Weights of a small contrastive audio-text model.
Model: 10.5M parameters, log mel input, encoder arch convnext, encoder norm layernorm, encoder activation swiglu, encoder patch size [4, 4], encoder depths [2, 4, 2], encoder widths [48, 96, 192], text encoder width 320, text encoder layers 8, text encoder norm rmsnorm, text encoder activation gelu.
Training: soap at rate 0.0015, 6900 steps, batches of 512.
Data: trained on synthesized solo parts of chorales (CocoChorales), 39062 training examples, 90.4 epochs.
Rows from block 5 of the text encoder of a small contrastive audio-text model, named by matrix and row number. Rows with one number belong to one neuron. Each number is 128 + 32 x the weight over its row's rms, rounded and kept within 0 to 255. All counts start at 0. Numbers have three digits each.
After each neuron's rows are labels from the 100 texts, of 14848, where the neuron reaches its highest value: "fires on" is the input token at the peak. Only what is clearly more common there than usual is listed. The data: synthesized solo parts of chorales (CocoChorales).
# fc1: MLP up (text_encoder.blocks.5.mlp.fc1.weight, 1280x320), inputs 256-319
# fc2: MLP down (text_encoder.blocks.5.mlp.fc2.weight, 320x1280, transposed), outputs 256-319

fc1.526:122101092134151155115085171139205169154094139146095109140115133163111168153098108154111108245126156131127091135149169138128162130107140096096146110161183144121209075144035118127184178130144124
fc2.526:143140170136105113119170061137058116107161120124161121125143113111135114100169142121153123004146108119127165117119069121094116123157115151165115145078080133122044181105228132130079084125122161
fires on: "viola"

fc1.319:092130148128155056096149151171088169042173122136133156115115111120154186186148105128131047114161147148129131151147128083133078150129084115134097125141175165119132148031173170132160158143141137
fc2.319:060097096082122130110120136170172171167152081052147155097194091108120168174149154100146102182115118144143108153138127069151090184061159090128135099132150096151180104091141067111063073137132159
fires on: "4"; "a"

fc1.605:101081122052101152068143167133125135131113137088178150130127043198153076097134207163115131105123125110092129082149152090137131147120101084111148074099113107112120107126215121166104125156113079
fc2.605:137165097157166161153134102170145138131173185144151120167094135150184151121091079127164170083157106116181118152179065154128140124130115144114132170142120138113114176180173103073135180142204090
fires on: "#"; ":"

fc1.137:119117116111126092133110161120082118138214111080108219121048082140076096118130138139116087136090197190095140140123181074156099151158128108122113153121145132125163111122099112131085158150159159
fc2.137:098083156067137090147098179103125100093127056123135135138171136112067154132161177116107099160106161157126132161131155076109106194090091137145183126124147106076153142084105113128100058154110154
fires on: "d"; "a"; "g4"

fc1.18:187148098080089145098138175118173146085086119187086106135082157127135104076087125144136128127168132106128142110098126123147144117137119155134120128122128164053134094106142149148137132116124139
fc2.18:180127097148127149148082093177126146113123132148078099169070090116158134112131085126161149105181133186161139178152081180156156102142127181179077117149136130173137158117169123125171191118158100
fires on: "clarinet"

fc1.434:117157150092171134090112103075129142088153136163146152130161062162154107146084114106101115159119134125159104099124124118139111152099116099136114083125118139116052126139145142137072112136109167
fc2.434:126117111158109161158132152203141127159090125098116113134121184102126153120188129142160111100135108133124153165120125134103142093166119155114136173140150130116213111116126101147184126136162085
fires on: "bass"

fc1.650:119100148101125122079134135145113095109099096092134102135158136144166120099111111122171084123067129120108158129141131127061097117154167089115148108062150111121162143091160118121138161120160070
fc2.650:135176095048076123206116120191165129122116162092121085105143120075134114107157141169095101101102152157155117110161126136132116146072157123163149162103112122193152167109116142116107154143101118
fires on: "c"; "3"

fc1.10:043161082151120145141106119121105150066160139161069108120163171186140096198112115176183131099218072120201108074077098112131178131054098104096160130125121127120108099102128173116121141191093138
fc2.10:062157159146130115198111138163132143114128140197127139105147150169168113130191146158109152145128140074125107174125134101167104128083143126111107156127104079120114146098086144175095146113091198
fires on: "trombone"

fc1.426:119121121089154154057145168141096134094134143120107146106114107137204088077132139123137131105099117118079108153072157079157140104135044091108092081110146127121146084144179137201126061133129096
fc2.426:126168101145155157148123097152084140109167163153125136164065117144235127101118065134146147073156094135154098167113072146112168095151135136156117125148127147107090163137143124106118214097195089
fires on: "violin"

fc1.742:118121148104094132087127136140098157092085163098100150171098099109158090148126124105101103162124135105124071128139153099085107084100096118104131140126119123132144118112164120119120056172155119
fc2.742:108155116173142133136169048167124155171169161152121131162078094131212100130120064134191154110161149098169133135134065157135151121178133124143120176119120155112087156160156108127180162123153123
fires on: "violin"

fc1.361:154180144127121138096152204109144147152118131107109128162136103173157141135140134152142102122118131095087206084131166089121115097139132118131090114101136162147107075146142166167161111145112148
fc2.361:161122102129143150091133075132105121157157149157144203190118139125159132116095092103095136054122138115180111140089085160111120109163105115149096135113143103131103126144155125141169143114193097
fires on: "viola"

fc1.525:149097073123118159130077096115083116142131153104094120187159155199140118174153155141157142114068107175163095144113177107178145123105129123117204148099155059134132158154062183185097049100106174
fc2.525:101159196126135116113165161132153126117121117156160124064107115030137152086103105115125106148166158071099147098147083159098106144146112123131052116154100201129126112110186076067156203166142078
fires on: "saxophone"

fc1.678:168117185116206168102098144075225113090151129160114152132111178114124142073112113117133181086150053140142149101119126067088137130094137118121162151094143100121159142135148139131126077160113086
fc2.678:115133127123133131217136108117131123095129103098115082117128074155129081105151128119124090145113173155113114132161171166162179143045137140165179191125072125151137178151110057102138196174095093
fires on: "c"; "3"

fc1.120:087108079067168157118114144077120132097167148085160144132097103132140149119159114134086110133100120101129122157182180099118063077211117067070118142160142140084153148080217139075113146108193048
fc2.120:077118128132068122175125054167076199119146149150068094115159181076160092176214103197172146132114089135086085151100130123085118103076144148131092142108150133083114116099146133069112189117104155
fires on: "4"

fc1.391:125125121155152085097147137223131153145142078193139082188118091180116095096109084096099118172156169145107060153110127072095109166105167133121077110169098191101095141124094090188128127138158140
fc2.391:090173142167122113133124097117122148099136117149083163158119147152171098128179118217143128084130142169145089099128104146139169079097135155138147106131128139067152122122180154121120123082087092
fires on: "c"

fc1.463:143104187071162112095153032114144122173104100168127087122203107130122094117090152116110142153160144131092127161133135155116119125191133132105158114123109108148094098094225114116148165174140182
fc2.463:089153069192117159168108238164094131083168159087129179117084166110136177129145098111158115081091101127161135087111122107165155152077142113161121138135165145101156172188032160155116096091105064
fires on: "c"; "d"

fc1.140:182107121081165185100164170120137132187115147139115152149164141158103120108076154104115129119091112165152103113117196108123067083099063091133172108118103204104156131129162173161186111154169091
fc2.140:105185152120119129155128066151154156132118210177090150138135141199170112115127100136212121083130142132113113102146072119108155124132092116187080135116112123133090201184166134123099163173165105
fires on: "#"

fc1.122:106147123087107110110191022120125087177156111153115121146144200114115103153124135137092113153101192066137149160150130155151099082119121085126109122144111132168059055118113101141163120119120101
fc2.122:143096133168139146169069222165123155073108142103131122103100074125140174102147129108188156133146061185127122088101133107104178174144160159134147139090152126097213177133138167114107142137140168
fires on: "saxophone"

fc1.716:170167094086116126128158188142138125173124096141081121116117089210110109161110102163155096189068095152151116149153087140103104124115063121098086084084099158096114093157108199150110077136135137
fc2.716:124179116154137105136113098118123160139140192128150114144073129143168132138095074113179147091136088116142120174121041195132161104183152126136116131151139146158102137176167134078153175143189109
fires on: ":"

fc1.500:090115110112109143077137150121158156104107116139082071115123132153099104139084101053049147131152147132181131177168141143117111157151161150069154111069152109041114126131154100140111143140178127
fc2.500:132092122140073144158093073141116098092112180104179135120115180154162104169170145173156121135083062081076106186091109100100119076122116132169100111151112149063088132159159139098067108136105093
fires on: "a"; "d5"; "d4"; "f4"

fc1.728:175077173091140112135120116142140158081125131180143112109105073152130164041122102159141126122176099174079135085156130180106133179124089167181119161139140117131147147135145126165205147154101167
fc2.728:131107154105147084132082119085143159163123137160138112151111075079138139126155164155163091200147147152139149109176207108144133171090099142116167155130131105195127097145127122104158140150161147
fires on: "a"; "4"

fc1.77:096134191111196116173117183182157172126117078142141170121118078119115134130130110026085159122120135123110082073090096148065131118085085091090104155103185166065085152142159165165159153146076111
fc2.77:178125061162098141092159075086108082147165190105095117128134151180147115155098122209173089124153125149162181174177151112178130174172141167179177089178082077172136114109107094091102112124173132
fires on: "d"; "bass"

fc1.764:158185125070119091095081105096149134165147144167108120122182215122126128131087111134118110109142153111097145173105093065098147158175130109144166127112094112198125140143151152110107114086131080
fc2.764:075064105175130164148158141166086109094108092091149163115079089132140148115134142117153151159096118136180104080143182195170101094090130141141074160158156153065141118115133101157143141159125151
fires on: "a"

fc1.743:114101097143095189108138125140099099106140126130153152082188171134079175110093171122124135116073103083137155201140154134159105126143123077112181109107117133127153128109100124129154165053113156
fc2.743:149154159086170101135104131112140148136088139128132096195087074125172082156184092166120132130174158139139096074126103105086172119114138175147079182153143155145104126125158137130095101192134103
fires on: "f"; "d5"; "a3"; "f3"

fc1.115:157128165112120102122119116110158114121134140051117148099102146094144154105119141086215136115107127099118100117109157052112169145139126164143134117129115190153125171126150191123075117148129149
fc2.115:061137175129088088095126083129081112132114117162206140110130123148132051140155129140106191097145065144129116119169052114131209089056140108131120123144103090101146110118167067112143140172124171
fires on: "5"; "b4"

fc1.134:172200106109133137134177151117129147183117134161102095118135154191127080141089133176094090144097144135129119130134107125157119123116096082117058113089130161063148081142113186187136131152128119
fc2.134:104175083148139134150111092135110162140143185158130092160086160144154118115082085132192147064160090132118130181125070190135158115183145112161110148139157165136096144156175125101143189132195097
fires on: ":"

fc1.318:168084126091121156104171176121104142102086205127082129161081125138147095111088126112152075179101150146121164115087111074091100109119119107118126129076121128120176057163158128175161120125153089
fc2.318:115190107166115126139123074142129166159147175155117148146066146132169121109098077149178140065157140124141155160142072194098140135172107140151124127125158155125094159153154119098172227111179082
fires on: "viola"

fc1.3:070136137055142111107071170122101136081090092114113129077135099160131162131115074131156094144103174146115065134106157133104123155181082091122192120145114139099070117120190126126086142135144115
fc2.3:114118147177166153160148098149151096143145183076130120154092141131146105104140169117091122100149111098109157111210110127163172122139123170126112096127084140130067106111160125049155175102135107
fires on: "saxophone"; "d4"

fc1.0:181162139089073065108104174132116102130128100109092115189130124176184077102140124175122098138119108107090163101173112120139121113137158142093058116133083131160150093145157166157147183148133101
fc2.0:154135144167160138123129144136141158137167162173119098192131101125175120066149100156202129048147103113144160119155079141136109131170132153135130143176121169083102150114189121122126179108187101
fires on: ":"; "#"

fc1.649:210144119109174154142110186104169136097086087146060094179101129154167145136145152155146177117192067154137141106135131100107096108137120133109073071114110165067104079130080184144112126109135122
fc2.649:196119100148121134144083103186110120105120162164076106150075101136160123108137088126153152074184125181134158189160088173152154117130130186163091117162131130149148142144173118116151159095168117
fires on: "clarinet"

fc1.676:171176145132108092134127193102190140185091160141184156110112100161139133151108178209059089125161150148144084130127103176144092114145150113099132134151140123171108110083134135108102131089118079
fc2.676:111126164104066135099091150092133103153113073078137132103185151109098137128111159147093152161104155079116068123141162091112072190064112089053108111148111104053146111124120109146119128159115140
fires on: "f"; "d"; "d4"; "f3"

fc1.326:221095136110152149167155143080079143143112126128119160189068078145106104133119145090136140122042135126130151075094111114116107149158085058119168116140128143135119140159108168169154167184143129
fc2.326:132068157052159149117138081191108076122133152110167119091135151142160131170137152173092095160075165160140091098124131098136132151106115162130147133066141147082157071122075104085097114133094188
fires on: "f"; "#"

fc1.414:181170114156107136113109192173121139100108129123180139114164096141182115078150160127142103110084145052127111058134170177122180154115129140082121115120130151114099109159147135155105115096136152
fc2.414:129098112140164103167140094118108130124115097080121047102134178163071087168141120172100137107140084128096116139171101160151122135137162140181123105102095123108185120207178120158117187142094064
fires on: "f"; "d"; "d5"; "f3"

fc1.505:134141060148110151135185108164135126069175165107149115112152178169092130096098118102140133216092156101121161186123143157162072094118161119146177121161076136157171137149062146147122144133177112
fc2.505:123129173106168130143053159118099123174057122147094142139117084083146131127169138167115104054149103130128124089139100096068175144127085139108066138102167110104086122114200139095135105091070149
fires on: "#"

fc1.727:134083124144131090125148094142142165085167064141168122175149148107124134150131131052135163102149154169163117134126139117130157132153143084151096118181137161161145136111165106135154136142144098
fc2.727:125147129102161148102097190157120103165094167117080151097113073145160116100143114218156105121116077100106161129158139127128130124092129179116162143085116113107104117181111160127095117103123130
fires on: "5"

fc1.235:207161157071088096095161156126129108122146142094104095145126151185141100120141135146172110136110127108101164111157133119160117094150129100113144097131090156143160066135172167146128166159121090
fc2.235:145177106170147137149124076162130141141176177168113086180109112167178131111097096139185131064153091106157132166155071164118157107168126149110134147160146166145103164149189113111148180124185089
fires on: "#"

fc1.213:138153157119096116122138131133138120145101166144145109139112163199132146152098137118140089113092092151128123137147088114108085106157074133123118086121114133120104092136199167146162112138157101
fc2.213:091116131143201125117101111158148139111179205126110128168047146148160122131170083127151083133188113139204100134104054192143177090136129163163178144108124147112113161167185163136088152092133064
fires on: ":"

fc1.481:051154136106115149174167097163165168153142121203076114127104129066161140098075091066111104147102112116075084141123184060160133168075061096127156176098135144106136159118110171157139122144140046
fc2.481:195097116141130118075107144104082082129111136051178162125120134209099106161177146178169146102147162139183154147131064176066122086158172143136094089143120126151106093141191092099122115093120184
fires on: "viola"

fc1.249:134129150122129121104104177147080105080172106103093189135131147135118146123125100079111118117132116188146145112117110108078157141131146174149099186100160100138128102110143107119085079136131110
fc2.249:086120098087123086139145106106118108112166131100095082102161124123183119168130163153199110044143088113132103104117181143122147125111100127124166128149105163170124136138129121134160128175113188
fires on: "a3"; "a4"

fc1.696:223168097102123136099131164132147137119095070174076085177077129184171116095159131157138183152170140134082145147126069124184133113112151148160076118125138141086156084140123161147164152139133110
fc2.696:189104094134150119146070123156129149108122128161096096180110083102162101100124083143154154091196125179152172166113076137157172131133136194177056109154150138127184149087160134153158155125140100
fires on: "clarinet"

fc1.694:071116116113195089132168146160079166055180106098095155109170096164099132109155130113092117102174163155152129111082164134135176175161100111144136144124139158150160140105209179131114157117170149
fc2.694:144176134139172057137097098144123130114164089073092152156148163146143133172147130134123107142182164189142159146116124159165070183148169114143160095136171133140140069148105122115083089107112125
fires on: "d"; "4"

fc1.152:078157126123055130109121210153104177185108126093118131100091130144165097201176127184051137162111133127128149137137132122084139117140152192139129102129118144125106082101148165092140130148091140
fc2.152:080187115143131118165160173102156150160191168120100082171073088118159129144169087198133155077143095139151141166121161109125132115143164186180118140129145154174134123159202129088162208114164105
fires on: "a3"

fc1.129:104175120171107106167141109122143104102184132101126120135142182105042148159128164096084106147111119171121139132128103135153122137110119136150127088096084031152134155091126129100074125092138163
fc2.129:132091137089157157109117147161116147152091109163128127116121084147186096119124083154185148129144122086132147103127154136103125115147121118093114173137185201103104083144151131163185123163128076
fires on: "saxophone"

fc1.127:169170159097062121092148194156124117128142148099118112136173152173147089094121113154137078151128105077124160107140107110148146093144128115128082071119079123170138094132180179172142165177096077
fc2.127:158179122161151116147138111146145158140165187159126095187122108171180124091113095141173126077130095116184126141171066136116146132173116155104143147156153167157097136135191133101133187141183066
fires on: "#"

fc1.624:149114083076064127093150148156135149144135137131123122120106084142142114084045111128150107125073136134097104158112169056116103128136108110101142114097113150113144060184166122166133112158131096
fc2.624:109182098160117128137119092155108150147150171101126127162076130137222143131101070113169150074168110111149132147150087181109168092153115138135116166137129149132110156157147114080126210119184101
fires on: "violin"

fc1.73:155125134123109122131163153096173167132159140150106108183096152205159127129082127155154109159046134104109108143130131117156103096126155134087074111073149162130148102154146173141101136134092154
fc2.73:155151076157149137143114066164124172159172196173118112177090154155182125102084077127183117098152123127166129126115062172120148096140134130166101147124150141143082164149176118112153159127185130
fires on: ":"

fc1.604:168138078109103092080128234177117145162110142120165153141096154124173118088121108147121126111099127093138152178176120112130122114099152091113117147129177119092161113110195120140169110123111103
fc2.604:167138095156135134114158104147130150138220154158182155183124163112176083105137109102137131083120112103110125131066087161112134131133124103140087170168132132125116130124174157146140191114158131
fires on: "violin"

fc1.317:128155109106133136146112163076110116103133148093109152094143128150144159106127164166178073069131128132120139082061159132092176119067150082117123150072111138160124129106127127135045113107072120
fc2.317:078132164153080103108114127123122119079160128129099091127137122159141085179160153161158111219092142141130074055130092117119094119118099133156133138133065106110168118146094071130136123141125116
fires on: "5"; "trombone"; "g5"

fc1.228:091140135138166150136081100124138107138143119154111118139120109161139160149065073157141128108101181067087115109108210121119079139119128155134039115137098132132106157118157151126045104172122174
fc2.228:166130109115105117105193153136142118116115140106133140092167145094118082109182162097145112129132090166178133161144046136126156118152119122113220127144147113127170110118098125122195150107141079
fires on: "bass"

fc1.760:181152147127097080116140147094176169147141136102141165132104150202092123104123160157117108106131142097046125153121122122188144162114146133138112128153164107141097068159146152076133204139080140
fc2.760:083069180090135100089117139078141133115083112124151094082175125144115119145155172101082127166096140129098101186136162075175090185099136149102130109123139085104137071131120131125120090164092146
fires on: "4"; "f"

fc1.88:106115071065081153080160155188126132159107112119101175111131093133208136145111143159123133140149118092098094159083121034074137175138122126084114147095062154120119092111202160110112081129115110
fc2.88:143146134116146114153194131095128099132171150110130139117102151071138156115145075114164160104141108112126117111171120162115158172188068159139135158145121136159103160081174115109125189129147130
fires on: "a3"

fc1.474:111133103115165149122111174159098155081100102128150068131124114110110137122107102077117169080075061104130107090124168171180095137187096124048072142095137132070148158144137165131183095113102151
fc2.474:143126134115105106141126099100149104187139132109106187107143142182162099142135137182140090177172200150134153191135084085058151107075181141197165103174140119191093127131134102140091147138158088
fires on: "saxophone"; "a4"; "g"; "3"

fc1.277:144144137041129168068126194139127137070137143157093124179109133202154109133075145123111102132141117090220130115125096161059164123136064115093137084079106133150140120154108112130156104144154050
fc2.277:139150121144140134127099072149097139107130165172128113160094126118181112142125099127160144088162130145134097176136080152124158106162161163152121129140113122150096136165154100106165202129164088
fires on: "clarinet"

fc1.616:125061214089089121080110160150093128073138100103140147155136144062113140151138108094196144124140133124141130121153116099075165087070112158096172134121115151146122150137180105150116144083130084
fc2.616:143189019180155128163139104083168153185119154138124146129116115204160136117110141133063124119116143114105115138110148141182079155193129115157077115149120124113139133114094146120139115163142169
fires on: "clarinet"

fc1.759:189131133112110106096138155131116112123129125085138087170126125189168097112097135146149069146095131093083139114132119098161125073151133120083073093092096120193154092122170193175135129172085106
fc2.759:109171103182176124124131101161128165148151160156131097175107127131199130087123091140181154068154126121170145145146091169110139141159122162122141136170156168139073147158186118117138197136192098
fires on: ":"

fc1.423:149120091154109100176098191113179135122184159137187105154146158106125152154101126159144191120125121131094168140093138134101127211187157118111056144071123117131102116152068121143102122130163150
fc2.423:094138162075152156073141074142097118120067114112096143106110070147139082103168125110135081119123120122180105124162140104158137050072106156147191115185145126150165177114213113116145127133089077
fires on: "a3"; "d3"

fc1.449:099103088120106122099155167098135119167158080112086140105095073172139076162141142131151146176118104169137113122117108091143148135142106099204125101122142135154091142152159158136078104074108127
fc2.449:105090092057145110093148111110136111109131125109130149065146132147157110194147132153142104168134125159125106084173129138119123136078115137125121145091101080102153082139140064181131110087079105
fires on: "4"

fc1.657:172150158095149136080162156136072126081124143172133116120051118163183118105134136093083129104114146125098096060077109087112066126171121067124120129097146123105122132140140146194145079120138058
fc2.657:084159107162127137132110042167096134163135183173123123171076133135211133160152041123192148063169121110134133113124049157073126083126122124147090106112136171146119144194171100118169164124166106
fires on: "violin"

fc1.321:153132122044113118098168168090176110076142121212117110119035098173100138091123122107152071140128103076131136135098117096120128129118145132112114135154158178138085121091166124174144099132113115
fc2.321:148142122163117169161150102143117144146140149123127134141093108111189176093128099130149169087154124150135106152176116176108104148167061164121090157135159136116102156146159114114124192151171079
fires on: "f"; "e3"; "g"; "a4"

fc1.680:167138152126177172107092189190102160149106130123125100191130154170146141084090131201175102151101159143127088087094125106149120099147106097118102110125127160137174107150069156099148120203122082
fc2.680:116132134138123132109126075157085149085143123093126161159132088152179160148116081122105110032152077150192124128173130178147162112151103160130164115131145115090103144108191086111147151123137118
fires on: "viola"

fc1.503:123119108116164112103172153176123112155099081117100111120141062091171122152095120091169140068132125153119131131124061081093107138131050137105148118092100144122186112094122171111160160092161185
fc2.503:145132152108109132165088071098151138099155178146152147112119196157086137123124120147086112193143141104144142150141210166140176117105212125154106153160166125155072165177143090111071100175101068
fires on: "a"; "f4"

fc1.329:140123167115125113152078195076132135086122134149192166165069043102136134156118145087162145147169161108132129145145150102078156141105107128121105175157152161152066078142143112128095121137112088
fc2.329:146117066120142149076173085167114110173131119100085100094216196150134118088135098165115130090091086132102124147116085141185123118175133140133151085097094087120197171111125148104146125098138159
fires on: "bass"

fc1.729:168176107123142127101103139106123146141071138110197112175094153155148137099161106151110090130133166131099174099160149079162119105103147127125121114051137169140082104132173163171178105152067107
fc2.729:152145107159186149092127071153091146134124151125135206160116121109161125115096064146118106041161161132180156150119125134141133158169089104153123107164160142161074144126169109099186159144186096
fires on: "viola"

fc1.196:124121137140131095202115128083098137085153137129113136173122166142172136112093137165093149099147112138196131084073150186125093149091121045056144160143134172149140102119144128099089101153139100
fc2.196:123151101107184120205147152084118117165120138138177069121195154092127082131126171155131150141130156134079130124143088123103108126080166071120184184127121112097133084134134183172083136083115152
fires on: "trombone"; "#"; "5"

fc1.413:122134141091147152132124164102162118118100153149131164110064116163130089136134163094023162121109142133203107126103153130073096126092088142079083150146113077117107129090140195115079111121181090
fc2.413:146098082120115153147143161125129123160117145100153149112142134135180142123185149174124099204132073158105107123164161110148125127104142149116152084107178063138143159125116094084123156142100109
fires on: "trombone"; "a3"

fc1.753:104148161139153112123142120130177151085150038200099124090151123166129100095122112122116152111133120125115164112178159124137125098099153181134157139149095140138100086083174096113173167127157098
fc2.753:125163149166109080128160123135107088159142180123133097114106160142127115133181186132113146153102111123135133089195135129131139121125164129138140179123156107129144080125125092146132134112118096
fires on: "a3"; "f"; "a4"; "g3"

fc1.136:211167170129097178119167135119115133155135132127111133183164170167146072101116115132115112134099110056108192095136142107119112114139123137134039091165122126116150112126122171196138103117137140
fc2.136:191162099151131134128139073158152125140188174190120142176118160150175127108109088104141134062130105100148117134084035184092118117136104127151093170116150124133130146170187125167154188113181099
fires on: "violin"

fc1.390:122132196156102123129160200074148147158148135098139114152137159114062104100147093117142129090104101148091087129097096134165120112158113097116133092116109122145067142195120110065094121092092092
fc2.390:117120077122180156141105069182117085103123108159103170106117103142177162163129139122123112167142153096156152122153168132098127147106183139138110138144151099098161126093143126199181136160157148
fires on: "saxophone"

fc1.606:209123109077085168141126129117115157088125166165118079098108116169169106078107058162114033131128130098111159124134153084112106096141143121128072186142139172116182079185141130144146114133118110
fc2.606:119151069175153143142145102162148148149175156176133130156097155145179118113117086114180159070146092109170155173141064187127139142144116136130128129146129149130091174150159132108112193127174071
fires on: "#"

fc1.745:105192134110170121125122108142110094084129080164144132180141056114149152113094120080087150121164129089139081106092153117100147137094109136105120157121168152086124185066130162129092085128173144
fc2.745:155109112125101140130128158136139155180149155099112177081116193161129105139180107178189079120110122149127160161138112153144152119152149126172130108144107125168129083188154120126139167130122084
fires on: "5"

fc1.208:129152128112107145119137129139080122107113124099117134152118113132145166122144141105111146077110095074113142154135142105120136140174153110102135146127119161111085207152105152129110105148132154
fc2.208:115122148107133114163109118129192103158142141108159147100098122138124062154123155184175077172160134176143164090126122118106143126093088164173094116114090084164159068125206100150081155151108123
fires on: "saxophone"

fc1.665:132111172066140094097116129179145103124154165168144128177118114190162148125122152129153099110040095121127132185120137095154072052144099149102105068134133131107115147167202094146132107095170181
fc2.665:087164159135134148089129086154147071120155204118187093113091107187148133048104093192150103065156112156169094054172116111107152096141142203133134145137085151134170174150147144154131152127157074
fires on: ":"

fc1.99:108143082092107123128148131136155141180078130089101170113129085143168152090102146089096128147126110071127152190173108056136153109147117111103116172134147122109167151158211123107172086069146130
fc2.99:124158164110124124168094055135122100109156148134147124117179141098164124139089169204121160119150094115073120110089098086166117137129158147105057130130064088201136136093111162108102122209123168
fires on: "4"

fc1.132:091117084145105131095179145106113131083094148137069126088124126164087105143054150134104118145140162157105097176124093108104124120169126106139119106151121146074106115114163057149169131072081138
fc2.132:185125112123182125149157124155093144146147171089092144142148115099139117128108128095166096147137126127112163115136125116100137091090101200100089117146035109142127162094135140060073140181090118
fires on: "4"; "e3"; "3"

fc1.142:123077064112124182129045162117140122087125056110146093186152102162115149125147114135096150199091159199135106075123103168085137133174106162158114090176127119107113162082178105146111105085102091
fc2.142:127079130170178084138133079136101121107141164168123175182148130080156098180150142185160068121139107150126141146104105122179166179117183143149119143133107146123125159100148122122122166104124141
fires on: "clarinet"

fc1.489:127164114111120106098161126170101146170109136119098141076107096106129160116096139075143169060134133105165162118185102161113148127124093126111115089061130104091127109129156091148123172116139101
fc2.489:137122158087107140167155095138146164123099129081160117080113171166095109150193159183131018186147169136104131105132134107168131132141142118213086125165037124171169146110161167111084143145084199
fires on: "#"; "b3"; "3"; "a"